python train.py --input="log_mel" --encoder_stem="deep" --text_encoder_bias="all" --init="orthogonal" --optimizer="soap" --final_lr_fraction=0.05
Rows from block 3 of the audio encoder of a small contrastive audio-text model, named by matrix and row number. Rows with one number belong to one channel. Each number is 200 + 30 x the weight over its row's rms, rounded and kept within 0 to 999. All counts start at 0. After the name is the row's rms in percent of the matrix's.
After each channel's rows are labels from the 100 clips, of 14976, where the channel reaches its highest value: "strongest on" is what is common among them. Only what is clearly more common there than usual is listed. The data: single notes of musical instruments (NSynth).
# convs0: first 3x3 conv, stride 2 (encoder.blocks.3.convs.0.weight, 224x128x3x3, each kernel summed), inputs 0-127
# convs1: second 3x3 conv (encoder.blocks.3.convs.1.weight, 224x224x3x3, transposed, each kernel summed), outputs 0-111

convs0.103,107,177,225,191,272,145,160,184,170,194,219,221,217,242,221,175,169,163,252,259,164,177,247,180,210,205,172,162,204,209,187,208,180,161,215,217,213,209,170,220,200,153,220,178,213,252,199,202,231,225,211,173,231,223,208,193,194,167,189,185,208,186,118,164,181,198,230,217,203,202,182,203,255,193,201,187,191,212,171,144,109,213,254,193,231,167,238,163,179,131,178,231,185,205,217,153,253,221,188,209,198,230,219,227,181,200,176,205,172,194,231,202,223,190,272,162,209,225,247,216,189,208,216,160,193,165,244,191,171
convs1.103,103,168,198,188,254,228,177,217,175,200,168,159,185,192,210,161,153,181,213,208,176,206,190,220,214,151,148,180,154,229,189,168,245,291,197,160,191,210,207,160,223,219,217,169,205,175,136,240,143,196,163,191,169,225,233,193,201,177,210,171,191,233,152,218,201,165,220,196,153,189,197,203,185,200,158,203,190,296,186,245,199,186,231,208,186,156,184,173,170,176,219,193,215,197,180,197,178,224,209,176,254,216,176,246,175,168,171,225,188,165,175,224,248
strongest on: pitch class B; instrument family: mallet; octave 7

convs0.96,106,196,188,261,242,214,197,215,195,242,227,178,228,204,236,196,224,224,179,200,212,156,172,191,203,162,198,178,226,212,144,175,225,205,219,191,221,238,160,185,192,212,168,232,199,182,186,175,210,215,184,214,196,192,178,227,197,197,273,148,160,147,225,223,175,216,286,214,173,254,215,220,223,238,216,171,179,226,210,272,202,182,180,247,201,148,236,148,237,141,186,171,218,205,206,259,194,202,212,167,160,142,197,158,178,190,194,247,174,236,223,174,175,240,184,227,206,188,195,156,255,218,230,204,197,169,180,156,170
convs1.96,107,178,250,130,220,185,254,204,170,224,184,203,169,209,177,199,254,216,187,184,273,156,247,230,209,210,186,175,246,224,220,184,202,228,222,212,212,179,228,149,185,226,216,234,226,155,232,213,181,240,227,197,208,172,204,216,227,187,117,192,211,175,237,219,249,194,204,165,185,203,211,152,273,240,235,202,164,225,189,212,204,178,192,164,203,222,183,196,181,207,207,183,207,192,198,195,172,206,178,212,208,243,170,219,192,208,199,210,236,256,263,199,231
strongest on: octave 7; pitch class G; note: G7

convs0.214,103,160,211,173,184,183,220,156,258,221,173,184,165,183,175,190,229,204,221,192,261,218,175,224,200,212,173,232,206,180,202,231,246,206,193,199,240,237,196,170,164,235,190,160,213,191,149,242,207,190,205,208,211,186,228,222,208,188,214,248,189,182,232,204,242,211,211,185,200,191,210,177,158,226,246,156,205,172,221,160,177,214,203,204,238,271,247,184,173,184,206,242,228,151,265,135,252,182,189,175,224,172,180,201,189,146,166,218,149,193,141,169,255,178,173,200,149,184,241,208,168,232,146,201,175,149,225,197,232
convs1.214,096,224,215,210,165,224,189,216,220,228,229,200,234,154,150,202,169,189,199,163,183,241,177,206,148,240,171,187,183,181,172,210,229,183,151,165,193,182,177,215,175,206,151,201,235,181,169,244,178,154,172,181,187,228,233,166,202,241,178,133,225,204,144,211,190,190,197,175,205,202,235,234,206,251,180,171,208,184,182,176,202,190,147,205,226,196,160,320,167,167,226,162,178,213,162,220,187,209,164,234,179,166,159,207,225,172,196,159,211,224,232,300,165
strongest on: pitch class A; octave 7; note: A5

convs0.102,101,194,204,184,220,195,206,173,206,168,181,225,235,168,171,244,162,153,258,214,202,175,148,151,183,230,231,157,194,203,225,172,195,168,201,201,167,249,196,221,241,230,246,188,202,210,181,200,176,228,206,231,194,225,170,219,265,233,185,225,232,193,199,244,220,274,227,195,234,206,200,190,164,197,186,162,217,172,198,227,187,207,136,177,191,257,188,272,273,244,219,192,231,209,200,198,158,155,172,158,194,190,195,149,205,226,192,163,279,180,183,231,242,207,243,200,168,181,224,188,187,200,216,204,171,182,161,230,230
convs1.102,092,213,232,188,164,223,176,181,223,188,172,156,202,222,154,255,204,233,166,214,198,175,243,187,202,179,255,199,201,208,193,199,219,231,183,249,182,220,218,248,175,182,225,228,181,182,201,179,184,166,172,178,246,226,145,193,241,209,185,190,175,259,270,228,185,201,213,191,168,196,220,213,235,210,155,239,295,208,208,219,192,229,197,209,200,184,198,201,218,186,202,192,149,203,100,134,132,232,161,177,181,170,172,197,158,221,205,199,188,190,235,265,244
strongest on: synthetic; vocal

convs0.164,091,179,187,197,196,188,191,246,202,161,228,146,139,193,143,186,168,257,206,234,209,197,197,243,191,162,203,206,232,250,194,177,216,223,244,181,188,162,210,212,249,185,206,161,215,254,228,251,181,239,201,185,179,204,188,197,242,239,184,180,157,181,243,234,219,142,208,233,214,241,202,200,231,200,210,156,162,229,228,156,195,232,150,249,221,176,197,207,273,173,226,158,172,155,176,189,165,198,265,192,232,185,173,240,185,262,221,165,178,221,210,236,197,164,212,161,184,226,180,186,221,193,212,164,198,184,192,223,228
convs1.164,096,225,203,206,242,218,225,228,234,256,243,224,189,185,216,174,147,216,201,182,229,173,199,185,179,204,237,229,256,191,165,159,158,170,184,174,204,154,221,202,214,209,162,222,179,249,208,194,221,171,201,175,199,161,173,189,279,248,203,208,226,187,184,192,162,161,235,157,197,182,200,212,207,198,229,201,211,137,151,172,185,124,204,228,198,142,221,207,192,184,235,157,205,198,211,166,189,162,204,165,215,159,190,227,251,178,244,199,169,232,195,212,140
strongest on: octave 6; octave 7; pitch class: F; note: F7

convs0.19,092,243,146,232,151,188,236,218,177,228,223,167,222,231,225,205,217,224,175,164,183,217,155,207,213,217,226,160,186,174,209,147,173,170,216,218,193,183,160,230,169,272,159,211,196,236,186,198,208,233,210,184,232,219,205,165,302,205,196,186,245,155,205,219,161,218,162,245,205,208,211,195,193,219,205,219,209,172,245,169,226,214,186,153,251,213,191,209,220,174,264,199,188,233,209,191,188,259,283,240,198,173,198,204,151,173,229,164,231,191,208,237,209,233,190,225,210,258,166,169,214,184,187,224,179,192,188,165,219
convs1.19,098,192,199,212,234,190,183,207,230,163,215,232,164,271,188,185,189,181,194,205,263,207,186,184,188,183,209,258,237,223,233,255,185,244,184,233,185,178,177,215,178,275,240,226,166,230,224,166,166,234,170,225,221,195,184,204,229,172,182,219,181,255,210,267,215,167,176,204,204,170,196,140,189,184,228,206,216,219,241,192,217,211,224,265,169,185,194,235,251,206,218,180,211,189,199,206,229,214,163,197,194,182,172,140,217,207,224,197,180,259,164,229,229
strongest on: pitch class G#; note: G#7

convs0.23,091,150,208,236,162,237,200,177,142,159,142,264,135,191,180,200,184,218,249,192,235,145,176,221,194,221,240,227,153,173,190,211,165,205,194,167,140,184,206,167,194,175,186,198,226,190,218,192,245,176,237,163,199,196,195,190,196,217,155,241,153,200,215,186,220,176,196,217,180,224,148,193,215,219,159,241,168,163,181,206,217,217,228,181,186,204,188,203,243,161,181,202,166,196,210,132,239,260,260,163,228,152,214,169,183,173,235,263,205,217,164,199,213,197,225,230,164,225,177,245,180,205,236,183,210,206,202,162,195
convs1.23,095,207,179,256,219,139,157,230,162,210,200,217,153,175,201,197,236,178,244,237,176,190,189,203,202,226,187,243,240,174,214,196,188,148,188,172,126,208,184,163,242,164,217,203,195,201,207,223,229,203,160,231,210,213,242,204,181,216,212,241,175,207,212,270,188,279,152,175,146,178,178,183,164,140,200,202,233,214,223,190,227,185,158,158,184,215,178,197,204,186,194,190,183,194,192,206,216,223,217,177,204,142,181,159,206,217,243,145,210,203,213,260,171
strongest on: pitch class G#; note: G#7

convs0.131,095,225,281,210,182,209,249,200,173,176,212,186,214,200,167,186,181,226,209,190,196,216,196,202,189,215,213,207,170,216,235,186,205,195,200,182,181,182,154,166,171,180,139,197,196,169,200,200,181,183,184,149,214,203,216,183,192,162,222,178,245,216,241,200,225,213,158,154,156,182,216,164,172,180,189,247,187,141,221,191,217,152,198,199,182,216,264,178,211,206,161,129,234,176,267,143,218,218,249,177,205,211,189,264,192,209,212,175,202,208,236,257,144,205,262,125,170,164,210,222,217,184,189,248,175,197,225,184,147
convs1.131,098,145,204,220,195,181,211,195,180,212,196,217,206,211,158,204,179,189,183,192,232,213,166,235,215,160,185,185,179,237,238,221,189,207,217,204,165,218,187,190,200,218,207,241,148,182,208,169,205,169,156,164,174,194,212,236,233,168,198,266,141,146,215,156,239,114,266,222,172,223,156,217,207,191,249,178,163,155,218,208,255,175,206,203,176,216,240,246,176,223,166,243,188,257,189,211,262,150,239,156,208,244,223,156,203,177,218,148,212,188,235,195,167
strongest on: octave 6; octave 7; note: E6; pitch class: E

convs0.77,098,230,199,251,224,231,199,185,195,239,239,227,183,272,204,155,159,208,212,180,201,191,241,229,191,215,190,166,227,238,249,180,179,200,213,200,215,182,206,192,184,162,229,208,197,176,193,143,218,205,183,272,165,217,221,187,205,186,151,175,188,206,226,180,189,204,174,201,229,272,176,236,170,182,198,193,211,201,180,255,189,179,243,160,169,236,255,197,206,172,220,183,192,280,229,168,173,220,171,218,162,170,224,220,175,210,167,172,214,205,199,264,159,215,231,215,196,245,222,219,217,170,187,200,143,233,268,182,128
convs1.77,103,211,240,185,230,191,199,199,201,264,168,173,211,202,167,202,209,219,236,228,204,191,178,204,206,184,204,198,177,219,178,183,211,142,213,175,153,188,153,213,230,218,217,219,203,149,177,172,220,177,212,161,144,184,172,240,189,178,231,220,236,197,155,188,224,193,232,221,217,141,170,223,163,198,166,176,219,142,215,191,187,209,195,200,172,164,255,256,204,203,199,204,168,258,208,218,203,204,165,163,225,222,173,202,192,200,197,205,215,186,215,213,212
strongest on: pitch class G#; note: G#7

convs0.121,090,182,204,196,150,184,190,161,208,203,208,247,246,171,207,252,163,191,262,174,172,151,185,142,208,179,194,231,204,175,173,206,218,263,216,176,171,231,154,185,207,209,215,196,229,235,232,205,163,177,227,217,276,215,231,208,177,185,244,170,235,187,199,189,205,210,185,212,204,182,188,175,163,219,212,160,229,188,171,228,140,186,250,195,169,220,259,175,196,195,212,114,191,192,198,221,239,192,191,148,177,184,241,270,173,214,224,185,186,228,207,237,238,147,173,203,157,175,173,159,200,215,203,211,194,254,187,154,209
convs1.121,092,165,207,215,237,176,237,203,187,241,190,250,230,258,211,199,186,192,198,215,171,260,190,192,185,166,129,214,197,250,180,235,198,228,177,208,209,163,179,159,156,219,150,167,175,193,228,207,234,200,185,231,211,178,170,188,217,262,173,195,203,189,222,204,182,188,165,176,196,249,163,175,171,185,209,185,162,213,171,181,190,219,211,188,253,227,161,165,178,207,183,176,191,217,226,180,228,173,178,160,204,214,243,186,166,225,200,268,201,165,229,196,203
strongest on: pitch class G#; note: G#5

convs0.16,101,150,251,213,163,183,187,151,251,239,246,191,161,216,187,209,214,156,170,216,229,201,188,230,176,247,227,170,211,259,192,198,192,231,248,164,183,214,202,197,181,179,230,153,166,222,208,169,242,207,209,181,174,234,186,231,161,246,176,148,158,197,215,198,157,197,169,189,212,204,233,174,142,168,163,201,190,174,205,188,206,180,248,185,168,243,184,230,149,176,207,169,195,208,226,216,182,142,229,213,184,194,214,251,223,206,235,180,169,171,216,144,157,177,208,198,166,172,175,179,159,222,236,183,134,141,241,185,185
convs1.16,092,158,174,195,154,219,194,157,207,217,172,208,176,230,197,157,206,240,175,207,228,206,183,126,145,184,189,195,185,198,190,262,241,206,225,205,215,199,197,177,162,157,176,173,203,240,191,189,190,195,159,167,143,182,211,201,221,187,151,221,221,183,146,207,208,184,230,202,154,149,175,207,198,204,162,197,175,175,235,195,205,218,265,144,186,177,261,248,195,217,204,172,185,206,194,172,164,189,205,188,229,258,183,262,193,204,200,195,155,219,185,212,210
strongest on: pitch class A; octave 4; note: A4

convs0.67,100,171,161,210,201,219,238,208,241,168,219,230,167,221,255,173,207,212,192,200,208,167,203,211,191,238,163,223,189,225,216,189,202,238,224,193,141,117,202,208,184,218,240,210,238,182,221,185,160,243,198,254,247,283,190,186,220,145,241,200,173,175,244,182,191,175,185,189,206,165,210,187,208,196,258,178,154,203,197,217,149,222,197,211,149,225,233,189,151,220,175,163,167,264,193,157,205,218,217,198,171,248,215,241,179,217,190,219,197,221,169,266,196,241,234,219,222,220,149,196,188,224,204,169,156,197,189,165,169
convs1.67,094,179,196,231,198,197,172,171,170,185,216,220,142,220,232,209,226,175,194,176,180,228,233,175,210,218,252,241,221,223,150,250,231,212,195,182,153,158,211,217,200,235,183,218,190,225,164,188,236,207,171,239,180,150,188,215,200,150,200,241,167,225,228,203,205,194,137,170,234,173,241,224,190,170,228,234,222,204,260,249,224,167,177,184,186,221,196,184,184,211,209,204,187,191,203,195,206,206,229,210,170,139,208,200,240,218,193,163,208,196,199,213,211
strongest on: pitch class G#; note: G#7

convs0.219,103,246,180,192,182,208,195,238,149,218,283,219,209,209,233,219,187,195,248,187,212,167,172,219,170,211,147,224,177,200,212,252,228,192,200,205,223,205,210,198,220,195,178,204,223,253,112,225,198,167,206,179,178,215,187,180,185,207,207,152,191,154,258,190,177,203,180,206,143,244,226,196,189,236,164,172,200,182,139,222,228,182,203,142,195,218,229,158,189,173,240,201,202,167,234,175,257,171,243,150,228,218,210,162,245,196,204,215,159,211,160,177,201,167,177,180,213,184,215,136,223,162,206,213,193,154,159,201,141
convs1.219,100,186,261,176,201,207,153,228,245,227,225,165,203,151,218,219,187,205,192,141,220,261,154,232,201,164,212,181,211,231,154,190,195,251,183,185,236,196,148,220,225,135,218,169,194,156,164,198,179,181,205,225,237,220,239,208,168,186,162,207,173,201,182,218,192,208,211,171,210,190,197,178,266,199,219,195,162,171,196,216,179,213,203,233,191,226,223,196,191,206,225,264,168,241,213,151,193,231,169,208,179,204,208,247,143,181,188,192,215,233,154,213,214
strongest on: octave 7; pitch class B; note: B7

convs0.169,091,209,181,247,211,214,229,240,197,196,204,211,142,219,181,261,177,241,224,186,184,179,171,246,242,207,173,186,205,173,209,205,186,250,202,226,186,244,253,232,234,217,195,199,230,169,177,181,201,204,239,216,254,167,203,201,238,180,243,164,232,209,192,233,193,175,271,161,155,234,165,211,188,193,181,183,229,158,256,262,270,163,205,173,178,209,217,210,187,209,218,202,204,185,226,133,249,213,164,171,181,168,161,211,256,209,186,157,274,210,190,211,191,212,144,244,212,174,211,235,208,207,198,204,209,204,178,156,204
convs1.169,092,187,193,219,196,169,208,200,192,230,206,145,279,212,184,207,193,211,237,177,232,198,182,205,171,181,199,238,193,218,191,240,225,263,250,249,183,187,230,172,218,179,188,222,156,157,221,195,195,178,206,227,211,155,200,183,200,179,236,208,125,225,147,199,225,200,208,209,256,176,240,194,255,207,230,244,200,186,234,193,188,214,209,215,254,174,215,230,210,157,173,189,165,174,210,209,192,157,170,199,219,250,199,218,179,178,206,183,190,245,220,173,89
strongest on: pitch class G#; instrument family: mallet

convs0.149,100,192,174,164,231,243,200,231,231,224,227,165,172,198,221,220,148,191,174,208,198,227,178,149,181,242,178,290,217,244,195,216,229,249,203,211,231,260,240,193,235,221,223,158,231,222,245,208,181,234,168,229,250,183,169,213,203,164,140,178,217,230,189,170,183,189,146,178,191,180,157,194,153,203,188,251,213,223,200,192,227,181,251,198,203,227,220,179,189,202,227,234,147,170,143,186,134,174,203,174,195,173,233,213,194,257,163,202,226,204,230,193,175,188,171,164,204,197,159,207,155,173,235,179,228,205,220,230,203
convs1.149,094,236,185,238,228,198,208,209,202,215,241,172,296,168,201,203,197,200,238,274,219,183,156,200,219,210,183,178,170,191,225,196,192,221,242,187,253,219,202,202,213,115,153,189,175,177,208,207,183,173,258,215,233,158,229,204,174,186,208,214,199,168,153,166,239,233,190,217,218,308,199,227,155,226,186,226,180,245,160,177,197,189,159,193,208,172,161,224,236,241,164,176,196,212,199,205,212,208,211,239,232,142,186,210,152,219,200,164,202,200,224,179,222
strongest on: synthetic; octave 6

convs0.158,102,219,223,210,203,207,239,173,188,173,257,160,200,202,230,179,216,171,183,205,191,161,174,229,142,191,225,264,258,135,201,215,208,196,238,157,155,192,179,209,238,227,179,254,173,196,200,198,169,239,245,203,224,239,200,193,221,178,224,167,197,223,206,225,191,216,166,232,172,198,163,202,185,202,216,186,212,233,225,206,242,203,159,199,217,231,241,215,214,167,200,169,183,267,228,191,155,202,147,225,218,234,247,207,154,245,243,199,298,194,229,240,175,252,165,220,168,215,155,147,194,195,195,194,219,208,185,221,213
convs1.158,097,204,176,224,204,180,166,206,234,197,197,223,213,203,144,178,183,111,171,244,200,149,250,193,204,228,204,200,190,195,207,159,204,170,268,194,181,243,242,199,200,222,233,211,244,189,194,189,184,216,176,248,184,125,175,218,272,203,198,251,213,169,208,248,201,177,233,174,157,224,181,148,154,209,185,191,169,191,212,244,180,234,197,219,205,164,185,230,228,142,185,160,188,207,143,262,160,185,190,225,205,204,172,127,202,214,183,208,171,244,229,212,210
strongest on: octave 7; pitch class A#

convs0.32,106,151,185,215,237,210,176,160,224,226,261,197,188,206,257,221,221,175,210,204,220,208,243,214,174,191,216,231,159,197,171,228,236,216,183,195,244,176,236,233,223,229,184,245,245,188,240,162,234,216,176,216,238,215,254,147,170,214,193,190,179,168,195,202,166,194,207,204,176,217,200,231,250,201,176,178,233,227,212,194,240,219,209,158,190,279,203,185,222,232,150,198,211,254,220,185,182,256,205,201,204,190,255,129,218,155,200,201,211,240,270,209,216,167,261,244,171,175,158,215,216,158,195,195,210,230,227,205,237
convs1.32,099,205,220,149,194,206,161,183,134,181,194,169,177,205,166,189,207,173,242,212,175,174,208,186,155,223,196,230,309,218,250,188,155,189,227,244,234,175,212,193,185,244,214,211,195,154,210,210,189,154,195,181,122,190,154,243,163,257,190,168,183,228,165,189,239,240,154,201,233,221,176,167,174,215,170,240,211,163,213,196,228,207,200,194,238,181,272,201,210,243,206,197,208,171,233,194,214,186,193,186,204,186,199,175,183,214,157,201,155,223,225,212,148
strongest on: synthetic; instrument family: bass; octave 7

convs0.57,106,215,139,189,171,250,241,246,180,192,168,196,233,196,171,217,199,176,160,220,221,193,171,163,204,162,213,205,216,211,224,204,242,173,136,216,232,224,259,233,223,243,233,202,186,224,225,168,219,202,191,200,233,228,202,231,247,172,182,189,198,172,255,178,244,241,172,169,165,174,221,204,210,210,212,182,198,214,186,174,186,247,212,204,206,114,174,237,200,244,171,252,223,181,211,251,199,234,220,229,176,210,210,147,168,125,214,201,143,167,258,172,167,205,191,181,169,195,252,211,189,196,252,182,164,214,182,199,189
convs1.57,107,207,125,246,220,245,200,231,284,194,183,241,224,265,195,183,274,211,212,205,248,178,203,183,183,221,237,168,134,189,208,233,191,165,144,249,229,197,200,236,203,197,169,224,170,176,243,260,196,214,226,247,246,166,152,216,186,204,179,196,215,170,210,231,265,204,195,239,187,251,206,227,205,238,158,228,240,201,208,209,212,189,195,233,189,222,209,159,162,184,202,191,178,179,197,193,197,146,180,220,179,225,228,210,210,238,204,201,202,202,199,160,161
strongest on: synthetic; bass

convs0.76,099,187,220,258,226,184,235,183,226,192,187,185,218,231,181,197,155,238,208,218,242,234,187,183,172,174,149,154,242,209,191,214,216,225,225,191,232,180,232,231,155,188,183,172,162,163,174,213,184,170,206,210,186,177,186,197,214,234,182,119,227,225,164,185,172,217,184,246,216,151,204,207,138,203,189,227,159,140,220,186,231,200,184,211,278,196,164,159,244,174,142,223,242,225,178,170,216,211,151,208,192,212,229,180,176,243,170,163,227,242,216,222,242,175,155,240,250,190,207,150,182,239,194,172,186,205,173,214,177
convs1.76,100,210,201,158,241,204,195,262,217,225,215,175,245,238,201,183,193,178,186,193,210,255,178,199,184,179,170,174,175,160,193,250,197,223,131,225,220,148,200,145,200,182,204,183,172,206,270,166,135,189,162,173,144,196,175,191,246,182,234,242,184,228,249,171,230,177,206,190,228,213,240,214,189,188,214,220,208,240,220,175,240,229,176,186,197,240,178,208,223,204,172,178,210,204,140,178,204,160,159,207,193,156,204,183,215,155,153,182,187,221,260,227,210
strongest on: octave 6

convs0.168,103,238,224,239,196,209,194,187,231,201,204,195,173,210,203,170,214,213,217,162,182,208,260,210,236,263,198,226,205,262,223,213,197,231,203,198,182,150,207,170,208,189,210,191,198,216,199,173,202,210,129,243,218,202,198,162,181,208,154,195,216,194,184,183,243,172,237,243,166,234,247,195,144,187,123,224,204,221,213,178,192,163,236,255,225,208,230,184,208,141,211,190,226,228,217,157,147,208,174,197,216,210,141,233,177,173,187,177,156,151,202,157,230,247,202,163,161,206,172,221,186,205,151,238,245,218,237,269,231
convs1.168,105,198,194,205,219,208,158,214,178,186,213,177,170,209,227,136,212,211,221,163,193,204,268,243,195,175,179,280,232,259,142,212,185,155,218,209,168,201,240,144,161,168,209,212,194,235,199,209,130,189,194,170,202,235,205,222,222,192,154,195,159,216,262,199,174,180,174,200,184,231,188,213,197,166,224,157,211,240,213,193,233,164,250,239,158,215,220,166,203,172,189,185,199,210,221,202,226,174,236,250,197,278,131,262,215,204,235,162,193,166,250,149,184
strongest on: pitch class A; octave 6; pitch class: C#

convs0.127,095,179,187,181,157,185,165,192,218,177,270,225,229,198,218,214,200,200,203,214,193,183,189,176,230,195,188,165,141,227,187,259,217,231,184,202,230,219,199,187,169,188,260,234,197,152,142,163,192,181,177,154,232,162,236,231,245,172,230,227,157,264,196,224,179,156,232,267,217,232,183,179,223,174,140,215,221,140,185,185,199,173,177,218,162,188,193,242,193,219,224,184,169,150,181,229,224,226,185,149,187,216,170,196,220,279,202,227,200,212,169,184,169,230,200,158,192,165,175,224,199,228,187,147,177,187,192,157,180
convs1.127,098,190,215,217,194,194,184,192,173,203,190,180,160,229,226,162,185,181,205,183,174,207,221,213,271,211,227,188,202,240,210,226,184,205,214,211,146,159,207,217,189,220,231,211,192,199,160,154,185,158,172,157,220,221,229,218,176,214,220,171,185,237,204,183,203,142,192,209,161,175,233,224,206,220,194,178,209,156,222,173,191,251,183,217,227,237,186,190,155,206,207,175,174,189,205,158,155,245,212,200,166,153,161,190,173,152,242,215,233,187,133,197,165
strongest on: octave 6; pitch class: C; octave 8; note: C8

convs0.74,102,185,155,181,159,233,191,208,183,256,149,170,184,219,185,183,233,170,206,189,175,166,185,250,246,215,216,173,217,204,206,211,191,158,157,149,198,181,160,249,225,179,215,239,205,148,227,196,242,215,183,144,202,162,199,234,207,208,158,146,174,151,175,207,190,238,246,189,186,244,176,172,181,172,182,211,207,196,166,233,230,227,235,193,195,209,146,218,253,223,190,168,241,188,168,163,206,183,182,223,242,223,125,234,203,255,219,190,194,233,197,177,208,176,188,263,188,238,174,179,203,208,209,210,218,238,124,208,226
convs1.74,099,282,215,201,177,204,270,168,152,194,181,228,214,174,190,182,168,153,215,199,201,164,184,182,213,174,181,186,271,214,184,166,210,161,205,203,208,144,209,178,219,223,239,205,208,185,167,175,249,152,198,194,183,230,175,163,239,238,209,238,174,196,199,219,235,212,143,198,238,171,229,175,192,253,221,199,194,223,166,194,247,145,217,212,202,124,201,162,198,199,137,173,196,183,221,183,184,217,240,202,200,184,247,181,222,195,167,236,190,161,141,195,166
strongest on: pitch class A; octave 7; note: A7

convs0.71,097,139,187,185,196,236,216,238,201,129,215,163,257,205,227,204,162,169,203,265,196,159,202,176,190,229,240,190,176,203,194,169,173,257,203,185,206,238,225,156,237,209,228,193,184,196,222,170,137,187,169,188,183,171,174,159,159,226,240,222,194,247,141,173,213,239,189,230,237,223,202,159,198,156,215,180,183,230,196,201,188,257,171,202,209,212,184,172,201,194,183,194,245,243,201,246,190,256,216,216,152,193,238,225,208,128,163,192,226,188,209,204,163,164,179,231,241,196,134,215,220,224,195,181,170,242,212,200,203
convs1.71,098,170,182,145,180,242,208,212,160,180,156,181,160,161,215,208,198,208,213,218,210,194,145,178,206,156,194,232,208,187,137,186,200,228,158,209,219,228,214,177,183,230,252,174,177,184,157,216,190,137,230,180,187,203,162,241,224,179,194,206,238,166,169,171,195,191,137,211,195,233,171,215,189,227,202,190,223,247,186,175,243,166,287,141,202,182,198,210,209,240,209,119,191,251,177,176,141,149,232,183,181,150,262,181,179,195,186,233,191,205,227,159,228
strongest on: synthetic; bass

convs0.29,100,219,175,167,209,183,247,219,193,227,178,199,204,194,191,204,217,171,177,212,135,247,231,169,237,177,195,152,194,215,227,192,174,225,207,236,221,221,153,226,162,194,149,182,252,195,150,174,223,177,173,197,243,173,219,217,207,232,205,168,220,209,197,184,221,193,194,191,227,195,170,172,178,203,150,181,174,172,202,207,207,171,229,205,276,201,147,201,212,209,202,244,160,213,252,236,218,175,236,228,222,219,180,178,166,168,187,285,216,254,226,156,259,260,221,182,207,227,194,183,196,225,213,229,129,190,199,227,277
convs1.29,105,185,193,241,209,220,237,233,159,209,203,254,240,193,165,110,232,228,198,141,213,180,193,197,172,234,195,205,213,176,175,206,253,211,184,202,189,160,240,224,136,226,191,264,191,193,237,188,196,226,237,206,148,237,200,203,144,171,207,193,177,188,141,183,185,191,194,196,212,151,203,186,221,167,197,198,229,173,105,204,182,184,177,238,202,199,143,209,254,155,190,198,176,198,149,163,199,223,228,183,230,261,213,223,217,204,175,181,190,215,287,196,208
strongest on: pitch class G#; note: G#5

convs0.152,098,187,157,180,255,230,203,221,187,136,203,235,153,172,207,198,220,188,225,220,185,223,208,206,196,180,187,197,176,153,197,226,237,153,185,204,219,168,170,184,211,197,236,248,195,210,257,189,173,162,256,173,226,222,238,229,229,203,190,167,164,172,183,244,172,204,252,175,244,228,188,205,150,217,226,204,177,207,195,170,207,173,227,179,197,226,208,218,169,146,137,209,227,196,260,171,218,189,204,254,183,183,244,183,268,237,224,211,192,244,142,136,186,216,177,220,175,184,156,232,239,251,222,216,209,234,158,182,208
convs1.152,104,218,199,183,228,172,153,204,175,183,192,196,184,214,207,257,202,148,215,243,150,119,206,190,255,178,177,170,199,204,258,228,167,190,217,165,160,179,228,186,221,209,227,220,159,222,157,188,220,224,192,241,208,246,205,195,213,228,212,211,166,193,174,237,167,237,148,166,168,177,235,187,210,173,170,262,246,218,233,220,168,175,164,212,146,126,235,220,201,203,196,183,254,151,134,254,209,237,225,203,241,188,216,238,220,252,201,211,209,180,224,216,225
strongest on: octave 6; mallet

convs0.221,090,192,193,135,213,194,199,155,230,162,180,192,227,191,204,221,189,223,167,210,216,212,105,226,143,174,201,194,233,234,164,162,229,227,130,210,199,220,232,242,226,187,229,208,169,202,186,231,272,170,165,160,200,193,220,174,159,250,259,216,224,214,221,166,241,209,259,193,207,199,184,183,173,202,132,186,160,204,197,208,237,199,211,230,172,214,184,195,182,242,209,224,216,153,214,185,206,128,227,182,189,179,225,189,212,156,198,210,244,190,217,187,183,178,203,232,190,241,232,188,139,206,234,170,201,173,189,205,140
convs1.221,096,236,180,189,221,197,209,167,175,195,144,228,208,219,202,223,195,195,219,176,196,221,208,225,223,262,188,208,157,175,183,191,151,192,214,188,174,239,191,235,220,227,299,168,239,177,223,286,187,169,251,182,214,207,177,237,218,134,191,230,227,219,215,244,229,265,164,236,202,194,168,210,158,177,219,219,179,160,122,203,163,197,156,172,200,235,226,206,176,224,181,196,215,222,172,220,219,220,182,164,226,219,160,202,213,205,201,148,226,214,202,226,216
strongest on: pitch class B; octave 6; instrument family: mallet

convs0.191,093,218,269,200,171,188,214,170,219,221,154,209,232,218,188,168,214,202,246,222,183,215,182,278,225,206,240,172,224,161,184,198,221,150,232,173,181,185,231,247,171,174,215,173,245,223,225,126,128,292,230,187,225,188,272,281,229,177,203,215,193,193,220,215,176,215,217,208,238,207,213,214,204,219,220,203,229,150,228,219,205,260,164,179,202,192,183,168,191,140,183,187,199,192,179,196,238,172,241,223,196,217,180,198,181,213,149,186,193,210,210,202,195,202,183,196,157,187,211,214,227,215,163,187,228,239,165,201,234
convs1.191,093,193,180,155,230,207,215,194,128,180,245,210,242,167,181,220,151,223,212,195,184,123,177,187,207,200,219,169,189,214,154,162,227,239,202,179,231,212,224,202,221,152,239,163,224,194,144,197,239,212,264,144,218,171,190,154,163,207,192,178,224,247,152,199,221,221,202,199,152,181,153,203,183,210,236,114,165,186,197,189,203,208,243,240,209,212,182,223,151,174,181,181,192,144,163,222,226,214,249,173,199,157,167,177,246,223,169,165,181,185,172,187,182
strongest on: octave 6; octave 7